config.toml
encoder_arch = "vit"
model = "image captioner"
dataset = "regions of photos with short descriptions (Visual Genome)"
train_examples = 101725
image_size = 48
crop_scale_min = 0.5
horizontal_flip = true
tokenizer = "word"
vocab_size = 6471
encoder_norm = "layernorm"
encoder_norm_position = "pre"
encoder_activation = "gelu"
encoder_head_dim = 32
encoder_fused_qkv = true
encoder_bias = "none"
encoder_qk_norm = false
encoder_layer_scale_init = 0.1
encoder_parallel_block = false
encoder_moe = "top_k"
encoder_num_experts = 4
encoder_moe_every = 1
encoder_expert_mlp_ratio = 1
encoder_experts_per_token = 2
encoder_shared_expert = false
encoder_patch_size = [8, 8]
encoder_conv_stem = false
encoder_layers = 8
encoder_width = 384
encoder_positions = "learned"
encoder_register_tokens = 4
fusion = "cross_attention"
label_smoothing = 0.1
decoder_width = 320
decoder_layers = 8
decoder_norm = "layernorm"
decoder_norm_position = "pre"
decoder_activation = "relu"
decoder_mlp_ratio = 4
decoder_head_dim = 16
decoder_fused_qkv = true
decoder_bias = "none"
decoder_qk_norm = true
decoder_parallel_block = false
decoder_inner_norm = false
decoder_positions = "learned"
decoder_cross_attention_every = 1
decoder_tie_embeddings = false
residual_init = "none"
optimizer = "adamw"
lr = 0.0014
beta1 = 0.9
beta2 = 0.999
eps = 1e-06
steps = 15000
batch_size = 128
epochs = 18.9
lr_schedule = "cosine"
final_lr_fraction = 0.01
warmup_steps = 300
weight_decay = 0.05
Rows from expert 0 of block 3 of the image encoder, named by matrix and row number. Rows with one number belong to one neuron. Each number is 128 + 32 x the weight over its row's rms, rounded and kept within 0 to 255. All counts start at 0. Numbers have three digits each. After the name is the row's rms in percent of the matrix's.
# up: expert up (encoder.blocks.3.mlp.up, 4x384x384), inputs 0-191
# down: expert down (encoder.blocks.3.mlp.down, 4x384x384, transposed), outputs 0-191
up.93 086:138022137170176152136084171112115113133168137148130106207097101199083110126177153067131152139148127129078145100174138103177124059104111144134134099152091094066163094157087106150187112160147169165149147207148120136124146134144101150091125146083057121137182114100119101128138173094116085153139108086128092117061105142142119142105113139103110097129129158120138147094142131119155117113228130153149099098118157175121154055109150154123099130133179113115170162139079089155167141060142156181152152117089126130121081066122104141151175134165102082144135123074164098076115138140110092140
down.93 081:118148099173138162158141126138149216113116160142096126141070151125152113150112116142115148073122038158103162156079159179124126136116116133114125107198158186147000119116122167128071144101167156108106120107138131114192118135164127134107134092119140166121152145127154144079086099109115097118118146135042161136089151139165131181197110122123122163141182115069156197167122137098150126131084096148129157141083098080113085137128133114111146111183133107132094080155119174121143131146154088141179134159149131133060143120113153199130153106105126135092129102046172153124121070137127104141
up.94 070:128143206151140174157159152167087147154124161128139119164138200166157130145179134169150134171161062133134122097122077118113149131115131081123154098165131125110078148065080084124177117094152152121109172114146181098156162102112102124123102156068110183158113123132139122127118180124142159137145113101023063098142091105118138147190091130133098103149123151086138127153138132161128176140193117128054152112090140159162111140098177163195173140127111092145149093185132140152130120142098181102112140132113123141143089094095103115160121179165097084115123126080124094179106121059176076089
down.94 070:116080127157131063120052128176147057110095127111116123109213130123106133094108065092085150110121111183140166109226108150108097151122146155136115183145159139139150149128113084126130164167115120168095205119140158127145137126165124146120114156123130103136102143106151125166143111091004134121105105156066151132130164105222149100128105140095119061109157138102174096137121150053095151143137113126109101133150123152124155148100171139141089126172171148098174163077090126145136142136122154116131154154129108115136148142201139151139061151126038116155140120124141167144153101093136157161
up.95 136:108174079136119135022128119167126110116140176050135041079149093135079127137087166091115153130138162118116125102182121135148132168161125181179125095026138152137098140134149155166119107090132151087138091121159096161057084129115102168178116125122179124133115082150101155155156154197119115146148126167128111109143113102105113028144155158137159110085137153128108149133130124108201164130110202170076137144178130108167131082108112135127187167119118158162144188136176107121116100141135154158144129173147110132094140105148182134141125116065071092097177108158099135128130085120175148172
down.95 129:138160127127122152182147138061097171130131143199115182205052139072138088145104126140102118108096126124147122157000136168118125113153134126154120126178198112164098117117125078127137159121147153064150076146128135120205097109131137119138131118067118171165137149155116133095013189116179127136115129154131117119147121136143121195129126104129082189124113119095142150138111105150106089124172055100129130092094136077122163144115133141124122122114134111106120073085092181128134142126167065066135100062142170119119134109158116090109113130124158115172074119137141110095129105158087143162
up.96 102:099096081128151174171169162135119094172135108112123099148133085070083106099098131103071154164099163133184103129163118132122104157171197068096153170101062050057166136122116188139096130183168095170070131137159146164152177075150231118084152110099185068172184176150063112141117092139175077103178179127126108151121100129163096117122150159115160122167119155114095107183096092113165094158188143084201139091092126112082169082145146129062145164120114167131165164145122174114167107130152104170126189084114088109181124145093152121103133107083213112191141130114142141132125158146091096142
down.96 111:159132135155092098098181134172148242114136160167156180143113104166127118134120122144137130124141095126131130096119108090093121103131104148134139139127135178145135104090118008136163169183126149095119178106144129123112162149049164053118104119131122141103129139146156143112154113133121144125167129128111120138104113156121118144124137102115117087106153109152133085123107118107148161106186066127115143091108122135134128099110138111110209066100141124122094106076103130170123099122144184122141099151154089129159122095255146116134137135129103121035157125087136145122145110123185125117
up.97 066:104135150145122154030157145136124137146100116120104063128124091146090105098099098102109155124165100125135152145174141111146161090153180135145141149085071118129120159117097123154171161148171110081082095148136156125118147119089140126050155147086128143155159124146100096143154128081168109112156115147095131119144145119152100073124122154137100066146151135116107139227152072126149195126171171148143151088111150110115185119158092164152132109114126135159157146137169198139128052139110145131134205114168123119140085142091163187105176090130093094127147087131138127083130077081097089187
down.97 066:128208144141098175194208142153150168128156141177192113149145124148091129134126072111120130106134153117137139110093071084141134128116162173132110093128167113106169125144142090142123076158119109125100099000130084138175144103082133087131122164049115095122138095131086128142096094139160152155226144128186162155147112109185148125148161174105143125138151114119126132106118112147141166155177100152120132157119156091132154104148131165135201125090165128148092159062128171201120108136191156157121111139135135108136132108229103141129157132097153129106116117130139169132104164135109146151
up.98 073:143163070154088196067108139113119146146130149101087077118163138144086046122122155113100197129138162138151117095154103135106082144172164119097133175078063103056149165114078106122114079107194130144098126184141111157119148102103160111138125169106170101204156163153124099148096115074181102123198160124104103126102094108107099140143126134154083124136128139130101140159091096098148143194116171111154144107140125117135183123168168156118131128090152166137138100149163149107148053111152082162132199102127145162177092183088098187104160061082105160169145119146124161140128149079059061146
down.98 078:137168106159095080036162150248126198100134116090158099140134118188104133088161151140128128118149152088143117065135126127095099128112125132135125146115112124130145080095095099119141120100149102115072219067132121124108166181154148065159115122156136110095174097114140117081172114132082150138127110105106140167140123139108113112135120174128102147162173127166128093143126153096110154165136093076114123136113134148153147117109129119105177117122188121071131145106110135085139154133092150114178160142088146132137121128221135084147138121118134088104165134112139198142100137070094158161
up.99 073:112109127079203196097141177148086195180122137152078062183142096163152116129096200066155111113140170118165099152107148142123139107137118110152135125101183149091148141160122134128145123109096107124107089086198167149147074127193128188076119145070147112181106153151105133109141152094127083141155130125071134116149124139125109160095080181152096097115111109119128146122109140149150120133157169131130138062135109136148139125122173157124115158069081168066118136119190125091166115095176119110079135107112125078154133104097104125103163105093064130125205062109151154072121131099115088145
down.99 078:114083149115146086132079122214125146141106082160170109108085111137100137140131119107114119159089099144137109153176155136119118142143120108112140147122133126161183075115130177133125115207144137117126124110132114102036141105129140057130111112132147158141131114114124119113037093147136140091184151157128131125048146151142130059163125138117121105097206124110146121103115096105136140129090172133124111107128149188125187093121139123155162161156203120168141172156150081105146116099156227166095102215111105170104133140215163114151102123128165130134101108138128144102118134130160099121
up.100 113:146101069124107178127151155196094110118130126073160125129123117156101138127105135137087137139054204143148140085148102038112111165178186080115084157089103087110164085143150175161079124175091087182063121136142062144161114104138133108165108101128118146191156129151106127080108115105072105113142184117139169156104077164145111127132129115089111208175057127165124119088114140109133032124152106066204099149147113086096119049146163082038168134126094159140168155126143156127159178122105125139110165088101122138126143169159137122111125097085173164180122144130133155158132162144081102112
down.100 111:116168100134156105116195140094087194136125127159130111119164127074137167107135139141124129155183099131151106197093145191139120099119118131092151145176144135106132135119131028139171104077151128172119103022162202141113121127134117126129138144065127068000122125114138114167183140107155109111109057120097081131113127130132128120150136156147154105107191148120142125116123157146132198099145119165103105064052129166117180166123137142167142172104170109099117095091105149175105125119151166060134071132116156132136110101186118105154052135139094135094076173072111115116109198130142175140
up.101 111:136097075126110145154111153146085160130123116086162137162098116115106127113078145184127110154126172175146147091080097091133136159178132031150084155079128122105157127170133152096105107134126097133129105111126066195150125109125122130181140115158102155163141139126133115119107145109084064143122176093122163118112099134174119159124094156091094214174055134159107115096111139082086060145127079064116111153194129109145132070129150085044168119137114171172181142126102115115157210102109125125118121098122126112130136161161156164150118119101207140167107156123136183129154137133081118109
down.101 115:131163090102105119081135136122086167129111105185115109100138119094139147112111105145130133063093104132148119217137152183135159099126127179121131140172144091123116122148123055129166152084133143156142118061105208114163124122167139134145150143100124062033113131129112134143174121113205097108132126148129099135102140128115152134143113103124143065119233153151148105092140123159129204109142200189130129020060112146155161138150112124170049154110133154092120125087179113154107117125099135146124138162104160116138104111135094144106119103145062146132134137083143098139131147167112154135
up.102 098:147104141131179097113082141136137164126139147119106152118160150091072090115119089171131181124135130121100126116138154146147149128177083201065143128136087203136113151106036078102084142096198160121140144169076122155132144122135136120177153194151084150145138134135104116137092172085175087137170156110111174118128142133083128151153101157167113150099110111179139193139111141113076115224097176153153103090098147114115194163186180082142158106158133130126169070198133182093167092075107150158113180143142133163125108163158150188114131118113121151169098133117137190158139122128092050101
down.102 109:111193138121116157110200125113179187121149110160143056158217166095130149123125139089103135152135200105142144153075142107107068135146133079093136124111134097126164086129130155108087140157081115169134180087142147136144139084159143150151123100114118102077143136118107132113180109119181125116095115128133103157097119071096142127121106193123127050127172138088134131129132135090161152149189123163139127064150119173125165143142154123084151207025107141108133204215176133093095104120192130099145101096151151162118109128111110097126194138144129129127228142125136131114125167132068138141
up.103 098:140142190148162134119151121106105154159141084118108130172105103130106122107170061176149194115092127159145150158097085122118163099146095137119126133115069128101105154093121088141175097102167159083092061078124151188168094125150079132108140163123121145147139075159132152102126211164099133142112171120110163085122126198101156112152135131163161188129111128157195168066142166089138106160095097089126106102054178080125158150167148091078194115155115062140171108147145103135136158124106059095169118129166122096115048131163174160079157168145159123131115133041222145087117097189071097078
down.103 104:113182082122115112107108136231017086140109142159143114154211085175097133164121125123107112130073164098153133142133154172112109137149180110113101122135171128101167082149128134145147167125159110128154180104128108130171117116168131097127155142157107176064137106089079140128107126093137100142134139169139117164068121111139114115168119119116111083164151081129137105140127142153151107109138140176162143041105114179111198101151150140137069171129144151079115155140189183081126098125197101157127208061114161130154137145142107182138150110111089136132130147143113112141140138117083134185
up.104 110:126160170142164155068136140112190118218126139127152131157139097074037115083127093094085150140121156116198149175126118151121105145162181135084130180148033097118167116082119096204135115126156117143101087129121126156204123112104126135080143124072141104169216132126119085148115161070171115142139129118139121099078102177145098083108170156156170164159117108141087105122116125123156131170154098128159137085108181117095208127167127104102131139060154076171167162118138119128114056108134078139119182089081118126161124149133072136083144126132196121159158170047144135057089164134061066131
down.104 117:147135126134130045211164126180031162104137108156122125156173122131111107104118039134106123113173096084123111143199120109124162114134109129135137122129167208107175147117128048117170134121129130131140161082154129123151123118097112129127129123176144123182115141134142146076123122126083112153172141149075122109125139125158105114154101196126132128112141107155132121156130146142105146131168111152155126127105124177151177143153150119162096072183092147112135110129163148201138139124156226100108123144158138097115106143255109102131008115129094123115103130102139100138108164135169098139
up.105 106:087052148155161141184169130191162079125093135123149165123081143105106136113127135189126116158169139117134122151118112155108119158150108087160191103130065111117145131151104110106132161147185117134135133138105174114085210116139116128077159148154184114208195153151148133139126132129104162125118145108096090124133113071154194117195109133156139100129105170112151103185107156126111169120164116083119164128104169066135152118103128140121119142093156097184135166133168096154117091109125146089142129111145155144167118145083116109142158163112185045149102114032135117174105080144103130097
down.105 109:124064124145129151096135126086153117136150076115112098112132111167094134121097078136112134097137184138120124136255105037130146109127173180141156129146047125115178127137133088127170154113104119102116082224144126134129155062110126202101116133102110156168125132126126132091154147109088119113144112110099119136116114127097118091155120144134150039129156151175123150132105125121119124160177131169127100090083110102150136123153147119137122079149146132051148143145082151141122108125091190074128196230131116140121111138098118164130120136125026112118144130138133156118125107114131151107
up.106 089:100087142175155134199154117157140086123080097121093131145121145129137098127111136175134127176203073081135136161134125188155126120100103086150185127156042091135110162157088123104111163121164113156122156119136196143123237156117138155101120128089162068150147127130157101161116175157100133136095116119088071145130141101167156122156102105155158090134104144121135142182128157130145131113134156096146176110088138131149137130085110173154104152092135083137135156114098100133132129081079143110170115119085137135155107123076176115122146168104132065122108109065146117203123109170122134097
down.106 091:135120128106131175156102150163175132130133098177132156031135120196122115121100092137117130109092201136104130149197129065133154123108162159151141134124118148129159134153124099094124131243098134121138079195111144116138164067134143062105124121103101106156108148120134136125173096110103123128172122166173145120186118107128155055129129161106123067115017135136145143127099128104121087159189087171107129130182118141129153140145122127147146078093117125107148144148138151094102116131129195054133149128110124121118129118176123092147189122129139125100140141137132134102114096120173162126
up.107 081:139167195135186145054158145129106132137113100145084094146120114158089113093138115111144124109139146115117128201138177136121138063139085182079150086175077128151133123118071077146169116106170168087139070202126174127159115113131119150055171182103122114168136093149109150119129185105201174145170159099099162108114152133103119110126109125157118097090173104134162168170166086144123144159126204191107163028042151098111195157146168135131141103137120050079110098158164130126096049110134119122135190150178137158104101113143119183103160120141074080091135100105155123082097129131121080132
down.107 074:115245124139146153182213124216101144153135130143139092171145138051117138116079175157111109173127151095116102055164083189141112165128139110134134168076188103121192163178120121129116079170134134150129110078155120124098113155091122109108130143152129153107090121104119143075171101123079103131187094158074132132117131098105140082139120178114093163126132108134141181138166111131140095137157136097094110124140124127167216172142108111089081132166117151113114150150165163073141108155221180070185147170139126141112152101079177125127086127144162161119056133108121120159127128109178090114
up.108 070:158088135188140157150122162107114094119144128221134138118136159138113122131188128190069187137137098095095150107131167152170066107094096103144144137115106124131057106104137078151117098136145114152100125081138145141104147138110075153119100118113108147155166156133108082108111120125170159133146155128107099137060136095082123126216128124184134122100158104171144156106073085132174107162106160119146169115116174141149167057162121105098132121077128125201144073113162089162141161087098140117122087180089127136145088123105130137118167154169137133062154137067165126126109106129104088088
down.108 071:144115116093129112109159106217095135089124116136138160107104093198088118125142113127110131158142163129172156119180158134147151096136130075139132130199217103117136110120135099147223161174143141149124100050123163143217102091148140103142137126161142135112152122133118135176074102090125107107154128125154124143139090163138155067134127156095137098119089115136098120109131163127124137166112078128107100035064113136138147083124116150105128145177141115068124087079092176062114122132109188114124172141115137126127076140226139069121120109106128152149163141084128148107146086149058135124
up.109 080:157109149133164131038136099095116133118153119112108116135118099139075116107136115101098146108145160137135113148156113119120103103161138192090147093105091095142143148128087095144157157131138173100109087183164150129116124088146154184098120153140125160158140076147090131133154146094195117133193164116085160132132133124087132069184143150143151078113153113145140156162128095158161156172167241174140153026054150114111185137160129119148114103121121126139121117144173164088136054121101157175090215171128117136116090139101129173111169130157084084129178109131164126085093113125121087192
down.109 070:123189129085145228161162142183132109129126111158198091158141138062074146129093124181105141109148145101140132079092052181117088127105139093126140155091135140139152099128129159156118067176160140135117086000147118148118134096100128109098130115081142152159153132076083138065101086137170148122199104143110127173138124080230143061137120121152131179123127117153131152112108118082114123121191133093080137133122109074115228093137102127095199088128183139118123204141123154138131107132221101150136138131136086155087174132125156171104147114144181137099085114152154196139102147163080113089
up.110 100:136139080148171098117134113067108138111148087139130154101106120131087119109154076139060179127098136128127142092153167135149085146138123137136113172075088099140098064095124137160118105139184092172150163176193128091083171115094130092158125091106112032115194159097080115120164126114125084102141168122151116167098136185134095075131133138140109085118098107173103137120070086111136080138177151146158191111072174128101171042166104112089156119081112130157127166097092082147161162121087106189161106172067114125151116157116151123094183115104174124149193182141125095148113147175091108150
down.110 110:156097154127105116213108142173136123106105110215133175077106140101172137127126151084134111109155138093130123180124090109132124118117106198098119146130165066133146121124115122147128110156118132116111120147136224125137138103069106180172117100153093151109089115134114130047073115129158142096142099105155111139141114158064102105087118047143137041124043116188110094142138121165130157116159196184166156099076123123149152065145089135155147164085138127127098151092134122179120129115107160138105077173154177106147124128211112136117181148151125131040149136072094106099144112160198132158
up.111 084:125085120205163192143115145132136106127123124200148148126130154143089138120187103122071190137191120101107159151153135158149067082082079116137131167139100126121150058131137081150139133153188147173131112105150118120111138146066095139110135129109108108155204171120117088088109164075176148139114142082134113139023124126108143085161124125130155125088134094146083135104057119142125119128134146090108171085144149137156153087163132131106156101058154101174108122097112079120146172087107143139125151164091122103124131098132050090149150156164182110150185139066131105117112151144116125071
down.111 085:140167131094096143179147099168052159146112117110129130086129139211130151108115137200133147163129156122132123112152090097147110093142143098137137111098171154116070131134119147109145080152128120114176109067142180108147121054169144132115139128133117173096133160120097130182101110131074109133155153127079119155197128122135122124140107190125148084096069125134131138124119123126095139145146128108132147097082134124151156110112136117147124133179099131066147166148121193108132114143162125111133141158117112088133132154228220113119144128136098118104131146118130154120136081091089141149
up.112 106:185090085118119155068140143146112138106179104077166168114129166199068165126081142152126124088055164169112136083211084048098132170189181171057125116102085067163157101084121121118120132150143142111103125167115060148142117098130149081171132106099126183149122101147099133140105135102097107122163199145153194124130142151106099098142154147100116205122136130159153159099128143128113055124156098114165062141117123095123128060164124087066183108149109130136169144092094166112106105130092140173137197115093103137082145158203137165120096085098150151131150150119109137148128125162081140152
down.112 103:113150136108136099150149127147167186129126114162126127125170134090150158135130145106121105174176110151115124177110173208121110133132128078100140147164179127139089137120126113119138156055123120162157157044117190128098137140190103114128116142120153054006122167143134133140173134134121091135090074146128069116109120137146113121106133197118122071113181119065144125144118131151147192102102126137100148085130114170097147173128112109152167195058149129118115100135120179114131143129135137057128034099124141109106130155141172079147078128146130120129129158122167119140142131140140139133
up.113 081:140100155175155164180151160159119115134144151158077101147188140143133093147151042132146097115163090142091132155158086153127097137111074090164124102163062113127074149094084105127108123089138162132122170075116163115125159171139114150099100162098109093133138099109173104133169143158123117140105102100079060127137126091086143118121073126128166077113147120092139153134124140135167144120137199128119131095128092184216084150087163158193137148106139086152115141174107152112148121074171146096127121138110131120158067094052064092091153167162097112109145110112139093133122108162133143052
down.113 074:090089142139161139108077113126176165114157137149138103120215141155132134120123132162138134136097149165138146140091182134139116134098136139127116116112134201112122132128143140123077103237143123129146111163141105122120161119175088121130138132170159179123130110115151116140198083144050098121097119135048175122106146133149139069144122176117133066124140135081144156145134108080170150119126066196098115137148128114105147136092174121084062088186112102120131115172173175168130161121194093049116152197136142137107126111119135137167154144154090093118145160134136140121131106106147135111
up.114 091:150122086133083195113176144145172105133090137071145104109129129164097105134108110114066121150111169163149108130218139078137115185205172090115121173115067046073136129128115164149094144158133105161080144201120105112133158084138189121085103077102160149189162174137095118130129109101162103117155190128092156150098084123121110089163124142119098208148118107133102080142083130127102090187196101124177123139089136096101143078176117105088107127111162164162149160150137162076140113154162114170124213108121135171156126199093124158074165102101186153144124136118117181141121133096038090117
down.114 095:147109136134130074118134128140046209145114121137151143180137112101084153099126145133108125138148124104126078118134118130127128105137150174127132128128091098135127172091155072137166101022197109137125089109117179175075104105099114131159112111082149125034142104138099107173187141114151114138137105154108138141137118128135113130147122169129139089117153138128148098107163100154134199111132132135137109082073136088130114119168133105179139057196154130121126106100169137194116112111152177131135056171118145088132129115226143207157069134125061122114065120140152135137143145154170142155
up.115 069:076166132118118137119115143115110118141136160143139099109185127124113134090120109130118165119126135103101154179088153103149122109119131109054083088151112157100086118091124056141165117091112165160120113104134067145133091151118078177125145131121108102190133134125130111096129191112102141128165112118126143128090124140089137121155129148166125154115147096124174187115097079124151113164116116192101179040129100168164192157163194119117136153127124103128149099134134134129130132079106111100120118124101122192128129100126071146139113115148058163140190100092139171116106159111142090110
down.115 071:144028152115143064074112132155122187126123102082113125127131151068125137165128119149117136138192142154129129111159151040124128104118118128106121091095093088131132108114105170169077138200107155101152195191112106138031091133164119027116090145087111050119100095151113124106127109128164159137133172120038146151144123159105123123124133138134131068112103153134100119115118146082099136143161133156120108092114132113130218129112140110105156091174091147125151136174103189128108102120133120142164149237123128156171129153227192068128100116137094130112157089118147135132136114133109111134
up.116 081:190094111123123195063087115255191097130139083136082116139139092141093060137137103081112152117061130156138104088244090169124132103176094180141150127103101087143087086172097157136142115104133140125135127072148134107110099123128134159143160104185081129133136137144145111112147109169156103150197146109117109105097137152175081073110090117127108123144178168105116130087094148126163139135165221125145137130074166103100135070131118132075179116142141117197111164152126144119177116097080147208125171148122117120130065134116150141121188130103173071095192151093129119110125126145096074135
down.116 079:131058105134132139255132117000182163125151106151083239126128142097158101127111141150118139112140095094113118170126149127177146120147094123161147109176155176124100128137099144132072112208157141129105184220111143138162124096114148123098135117136117116137131140119126120107028118158173087148096127132117147116066101107128125191135104136141122052141120133113125146123128132098085062127177104160152121096110108134125163134132146142086092099155074130070132101151082153213164116136191149147157114088155154131157117123154111123110120128130113142200088082164137122129136179151139138177
up.117 080:132113111169178148117156121131157126112112152134148101121116098085106126095133126121125105148142144107143155152168134148150108176133161100126157125123048107164154099138127175134153148163164129121132153112140158136089196111124239135066125100072173069147202137104096104178120160094148126121102195112109108137100114096133125064149174165126183111090145121102146099178114089113231160136176123151121119099118130140096187083083080131124066148093113111134166173059109121103108082120136143182133178104114120116132150091126153118133112118112143048166204119113131117139144105091118136195
down.117 085:147073140118154085148119120161105217145126132135075127138095107172103111124127136131100136106196148114123129121130159092121139121106082194112096094111195199118120159128136061153145115093118131121161084216135121124149168154137125144115110118070145082112113131134143147069165136118055123149163111139130139143136134183099149106113107190115119082099045109174134183143113123153135143138174117115170123100126180113112164127150133139129134080116122116123108076152161158164123137120143189048100071155147156119115152124195121153137160113133053125094100119124130135116127102118150149127
up.118 055:115140183168119152060140131119035136122132187133153094131112139118046077134156196148110167153145172101116140170100098110144101103104106129134148074079045145118128123130132107184162095112136131159139066097125102144125122110147131162116135136084149141254182127109140110101122122103094136106197125110110101149113135105143152103120064157132176091109174139089173183100108133167169180164148121142121163088134126142128142108135157147128129165092098095158164125135145066112158056066192080091126153108134153152123107160094116176143103133115082147106144107083160175120094122101158071126
down.118 057:124178136157127177103149100138095133143078097134095136171207117085153106119108116120130138111158162130085096141095126118100126111083160128152117125110164120121184158145142079139190156091122091118118126092121153142155109131148113145101103104175137077194092147116122103145188083136173148124138158171108112153156119091119158159148146208121156147129128152121104134093106121079114134177127087114118107095192102154107175144151143120156130179134098115025128125163117224091112134140169104074127227118111150154170135098198154094114139095102065133185115115096144152112151162095017136125
up.119 095:132123156102109149114133118186168118098148167158142143119105141158062138133127156124136114107137172133122122120158116123133088126142089084167167088081149142152097134103134118136133118126163115121178072114098151077106081110156088148148175137196207142204136168174129163102133157119125168122191089138102082112119139089170159089158099143171075110094139127111193129111130151120127171135106142088109199134164130091153092184127148124142159143136125160205094126144194125077109081119121117148110145121172133164150122188115126102105135139152143075148169115102128143154117130090095092073
down.119 106:121115105134109157148220126027108171120131090129123077153156144133109145106117102119123139142173122098130132144156086122158140125120133143164139124180081129117201127142132098110193101128144108118096105144128110120175130103090145184134097130051107166247117121115116148106182153108142136140126124136135130138129098100094125188162130088126128130146111141148132115152138097102135123134169056143107116115111121132141163107113143147161130057162111144085138077165117117206131108135159127058134182183136148156141122108166070161146100122128077109125180123067130130138148127111166134094
up.120 098:123120132099198154082138182122119100142180184097141166151166184152082127127105060169124107144133093126156143108125101157101120106163166108036171081134042105094092128052080078121125148131151154140054106116086080147154151119160132134100165181098121109165149149112131103132130180098147112127127147094116140119086111112108176118155130201113154183105159152107175141116128131063111064184082084077138109108109124121103151181173202095159129142124125087145193093156088135119123121084152109112144188107113121147168112162116089182132132097140140142201140124098141180139111124130078114107
down.120 097:125157110129098087145183111118100237122130099130133140126106124062137161115134129166122117141105121118139106124123159119119108129157135113133127145092213063118194115129177116123169118098126136117134221088127148144099105103199135094145118148140182177159123131145117113130071088115120156118183150139029111151123150155110110147141105171132133161128205139149122157125131155063112099156133134133113143061063114186116226101137125098137083099179117123074119157117126209137133164099155123131143156175146129125117115089255156104106016137130046111067147150097113153170100154112098132208
up.121 089:182141152145187163076095133183145140116153132175162143139156133127081142065129077149114120099120154129105157113130120142078093105142135121151096133100095096169089085144108100163122106150168088099181124150111101131188092148117130101145219099157087088168167150161131093151090142079167127168184162140118154105098169184136091106089112140133097168124100107114140137099091177117093084145155109147134107110120160092142151065155101099025171105097138089168170142097095126105119132095128089182156200120091132120138123133181112154155174101141233125112162216066109118115098104131082070107
down.121 092:082149145131154084157204121167147166111125104183116121158172116078146148108132149088160117114230156102100139185143168175119138114128094087127142150136130121109214123144106112104120127101159140100131166121122166111163057117172100112147147120159128061032146133122120158134143092144083088132091111111132116145137124155154134117088131143157135058110115119136112112137142135131147164106148145120124151087107139148157171159133100098150086202130143124079101144237159190152153148161187192075111131125150157083165127155141110084112129137128138127128164119137115122108131116118148116125
up.122 087:172079111114161156121093145178165090113145146177136184146170208167138128113136099112119118108119137128120147161201129151111093102111132115131111119145089142146187142120098057137125125128120140183171169157109126090172160134093131133140160130099094152177155194103147060146085105044139136173146099085114101098089159114203111116117127163136125121119167106071135112136085147158093107124154097129176124112149107165139177098124097135117094105080151121166153158096098108111138144093092110224095191131084117100149118110145048121148161105150149127158167173098084105164138135081095139147
down.122 091:137146138120102076200152113097112191135115116129058117171136100077180128125125132147155125156222099125142141165098137189128124107119111062109150118185143174099085150106132149123157130016112147101113102144147136147146149154123115159128104144087150056097141146112139143079109131147104111158105127157067122133191120121170131173133090106147109183161061119110126157145112123152113120113128133093108135119112105115145116129164133112141106144213125148174127119205147160110140130112255133068135052075134151144115098144149140155115165136150120133112117117100123156151130133144068138131
up.123 092:150084112149136108184159170128112181187156124190162127164110162074134104162165139046098092138145149131102098135121139154219058130048087094140111117142173193099215085147160158134195113153116117135148096094131137150169082069136108166132136101116139095078097181132141070059103093120159142144130093153148112102110123108161092139106130086118135102135110125097129138121098141167155152070201138098134132096105135135120089137089115174085115163120172159128113099146088187108138116094194193170121105120121145119150131119151046103170121140183179150142128124071124101101125186168144102108
down.123 099:132099113135099151133129127161171093133151107157086113126156120153167134137114103099139130154153125147130133155150152101125144115107121165135110141171061128108063108127126105142106217068131127128126195118149180120170133183109122125126096084180140160069132134114180137113160137131060125111086118108096154134108126113166120195144135038107130118146123143086124101124153116162117156119093105156124132169160126169110072118104103111180117186148134069113140062101106158073161147130046110095115129091158107141139114131077054137103114122161081094121182147068141120089123125071133148105
up.124 106:134125137131118166106152087109160145130120131153076172163130179193146156137156168142145124118222061115069157142098162125119145101109048166127175078156116123162111178078110046116169162093132197131158163167126154108081189129115126116118158190100142134167103100102156127140090143128165169137107127095048081137162150098064167120138086112154172057083165116128160154159116140131144166128119138177087093117095130143184119171122095158171117123111111044100123116131106156114106119133151082111141177191138166107116110094161124114113169153158089077064162112121128162158131056103111159096
down.124 104:126089155134145126171006137210153105145129119096170092089168154054125129137106136097158122109168140114133164073159079201142129105131135129118099151090109153112193173126112186142193113186188135131136135077107149116061133126067107164097115128141143094039098138101099133162189093120096137165103139129170120137171134102178132061146116124137122094121092116107114132146143120117112149099120146174111099188179130195142192082122101127199102091128197119167117118136161105197133121113127169104109077239128137098147130108114147122144051133131114117122089107116138091144131128135228136091
up.125 074:129137176115139125107089195109063088141087162171116164160112166133100114123117176123171139178110165128163150190134148139104129141139129084115176105123141109101205122104106070139140131145152128140139117196136189114127148135135118113095201190115165086202140187137144121143125164073097163120191103103099083137144140116199164119102094190144096184105143146103135150164114156148127169135139107080066183108122112096186130161160170151142111137094106092151156100130167090081116049127110110131103187122155116133161131137136122097109117147128137063189142100086139117141097174103094054080
down.125 080:131173111124124105100210137172103192132153109161096113168215118192094138128141108111111134118176144124124107168128116177117141124153160141140131132164124086155176130139149058121172130048107130099120082139125157137219113099095117201134108136083092151221158133110115109104169171128156112136169085149135112154142108121107138193119150140124130083115181121144129180113115121122090130160162163179144134099048119089138140118155135147157138102176178131102134125097088103169163126118144169106134164187138139151128143109102084169088112123150015139155140104088117135127126152154159145129
up.126 085:125047124118152124193078122099121104132093122146121160178133139129116119085088154187093106148189074110201144108137120110142137123147069139169175083146078157131111176154122115048079071105116150099188098130090119220154179128137100173173148130174077142128093091121120113102130158153091106188079173114067085097134145127101132169134082169144151106097134139152113135109111126100118082149103147108143094152138133101162160189166099126105170111163112110121153108160084122139135132093122140153118132154125147129153048076124149198115157156149136129111137117123189177116136063145105176086
down.126 099:115145132126130169090101144165151162113143157159165105117178134116076131126149111101130113072109175135128125146075080107088125122134161142160123103186159120121184064125131155112141169192137128143118163108153101111139156118120129117121129110085137121118131128104123127143133127141166100123157122145192133148048140084205165123110147100109116111115195124080161126153125099134129207160178156202102118063093117177106157125136137174108135123057149154153136136103158154169141126124149109136124133089099133161122140127061102081163168115116105111162145107109146123137129148134135175198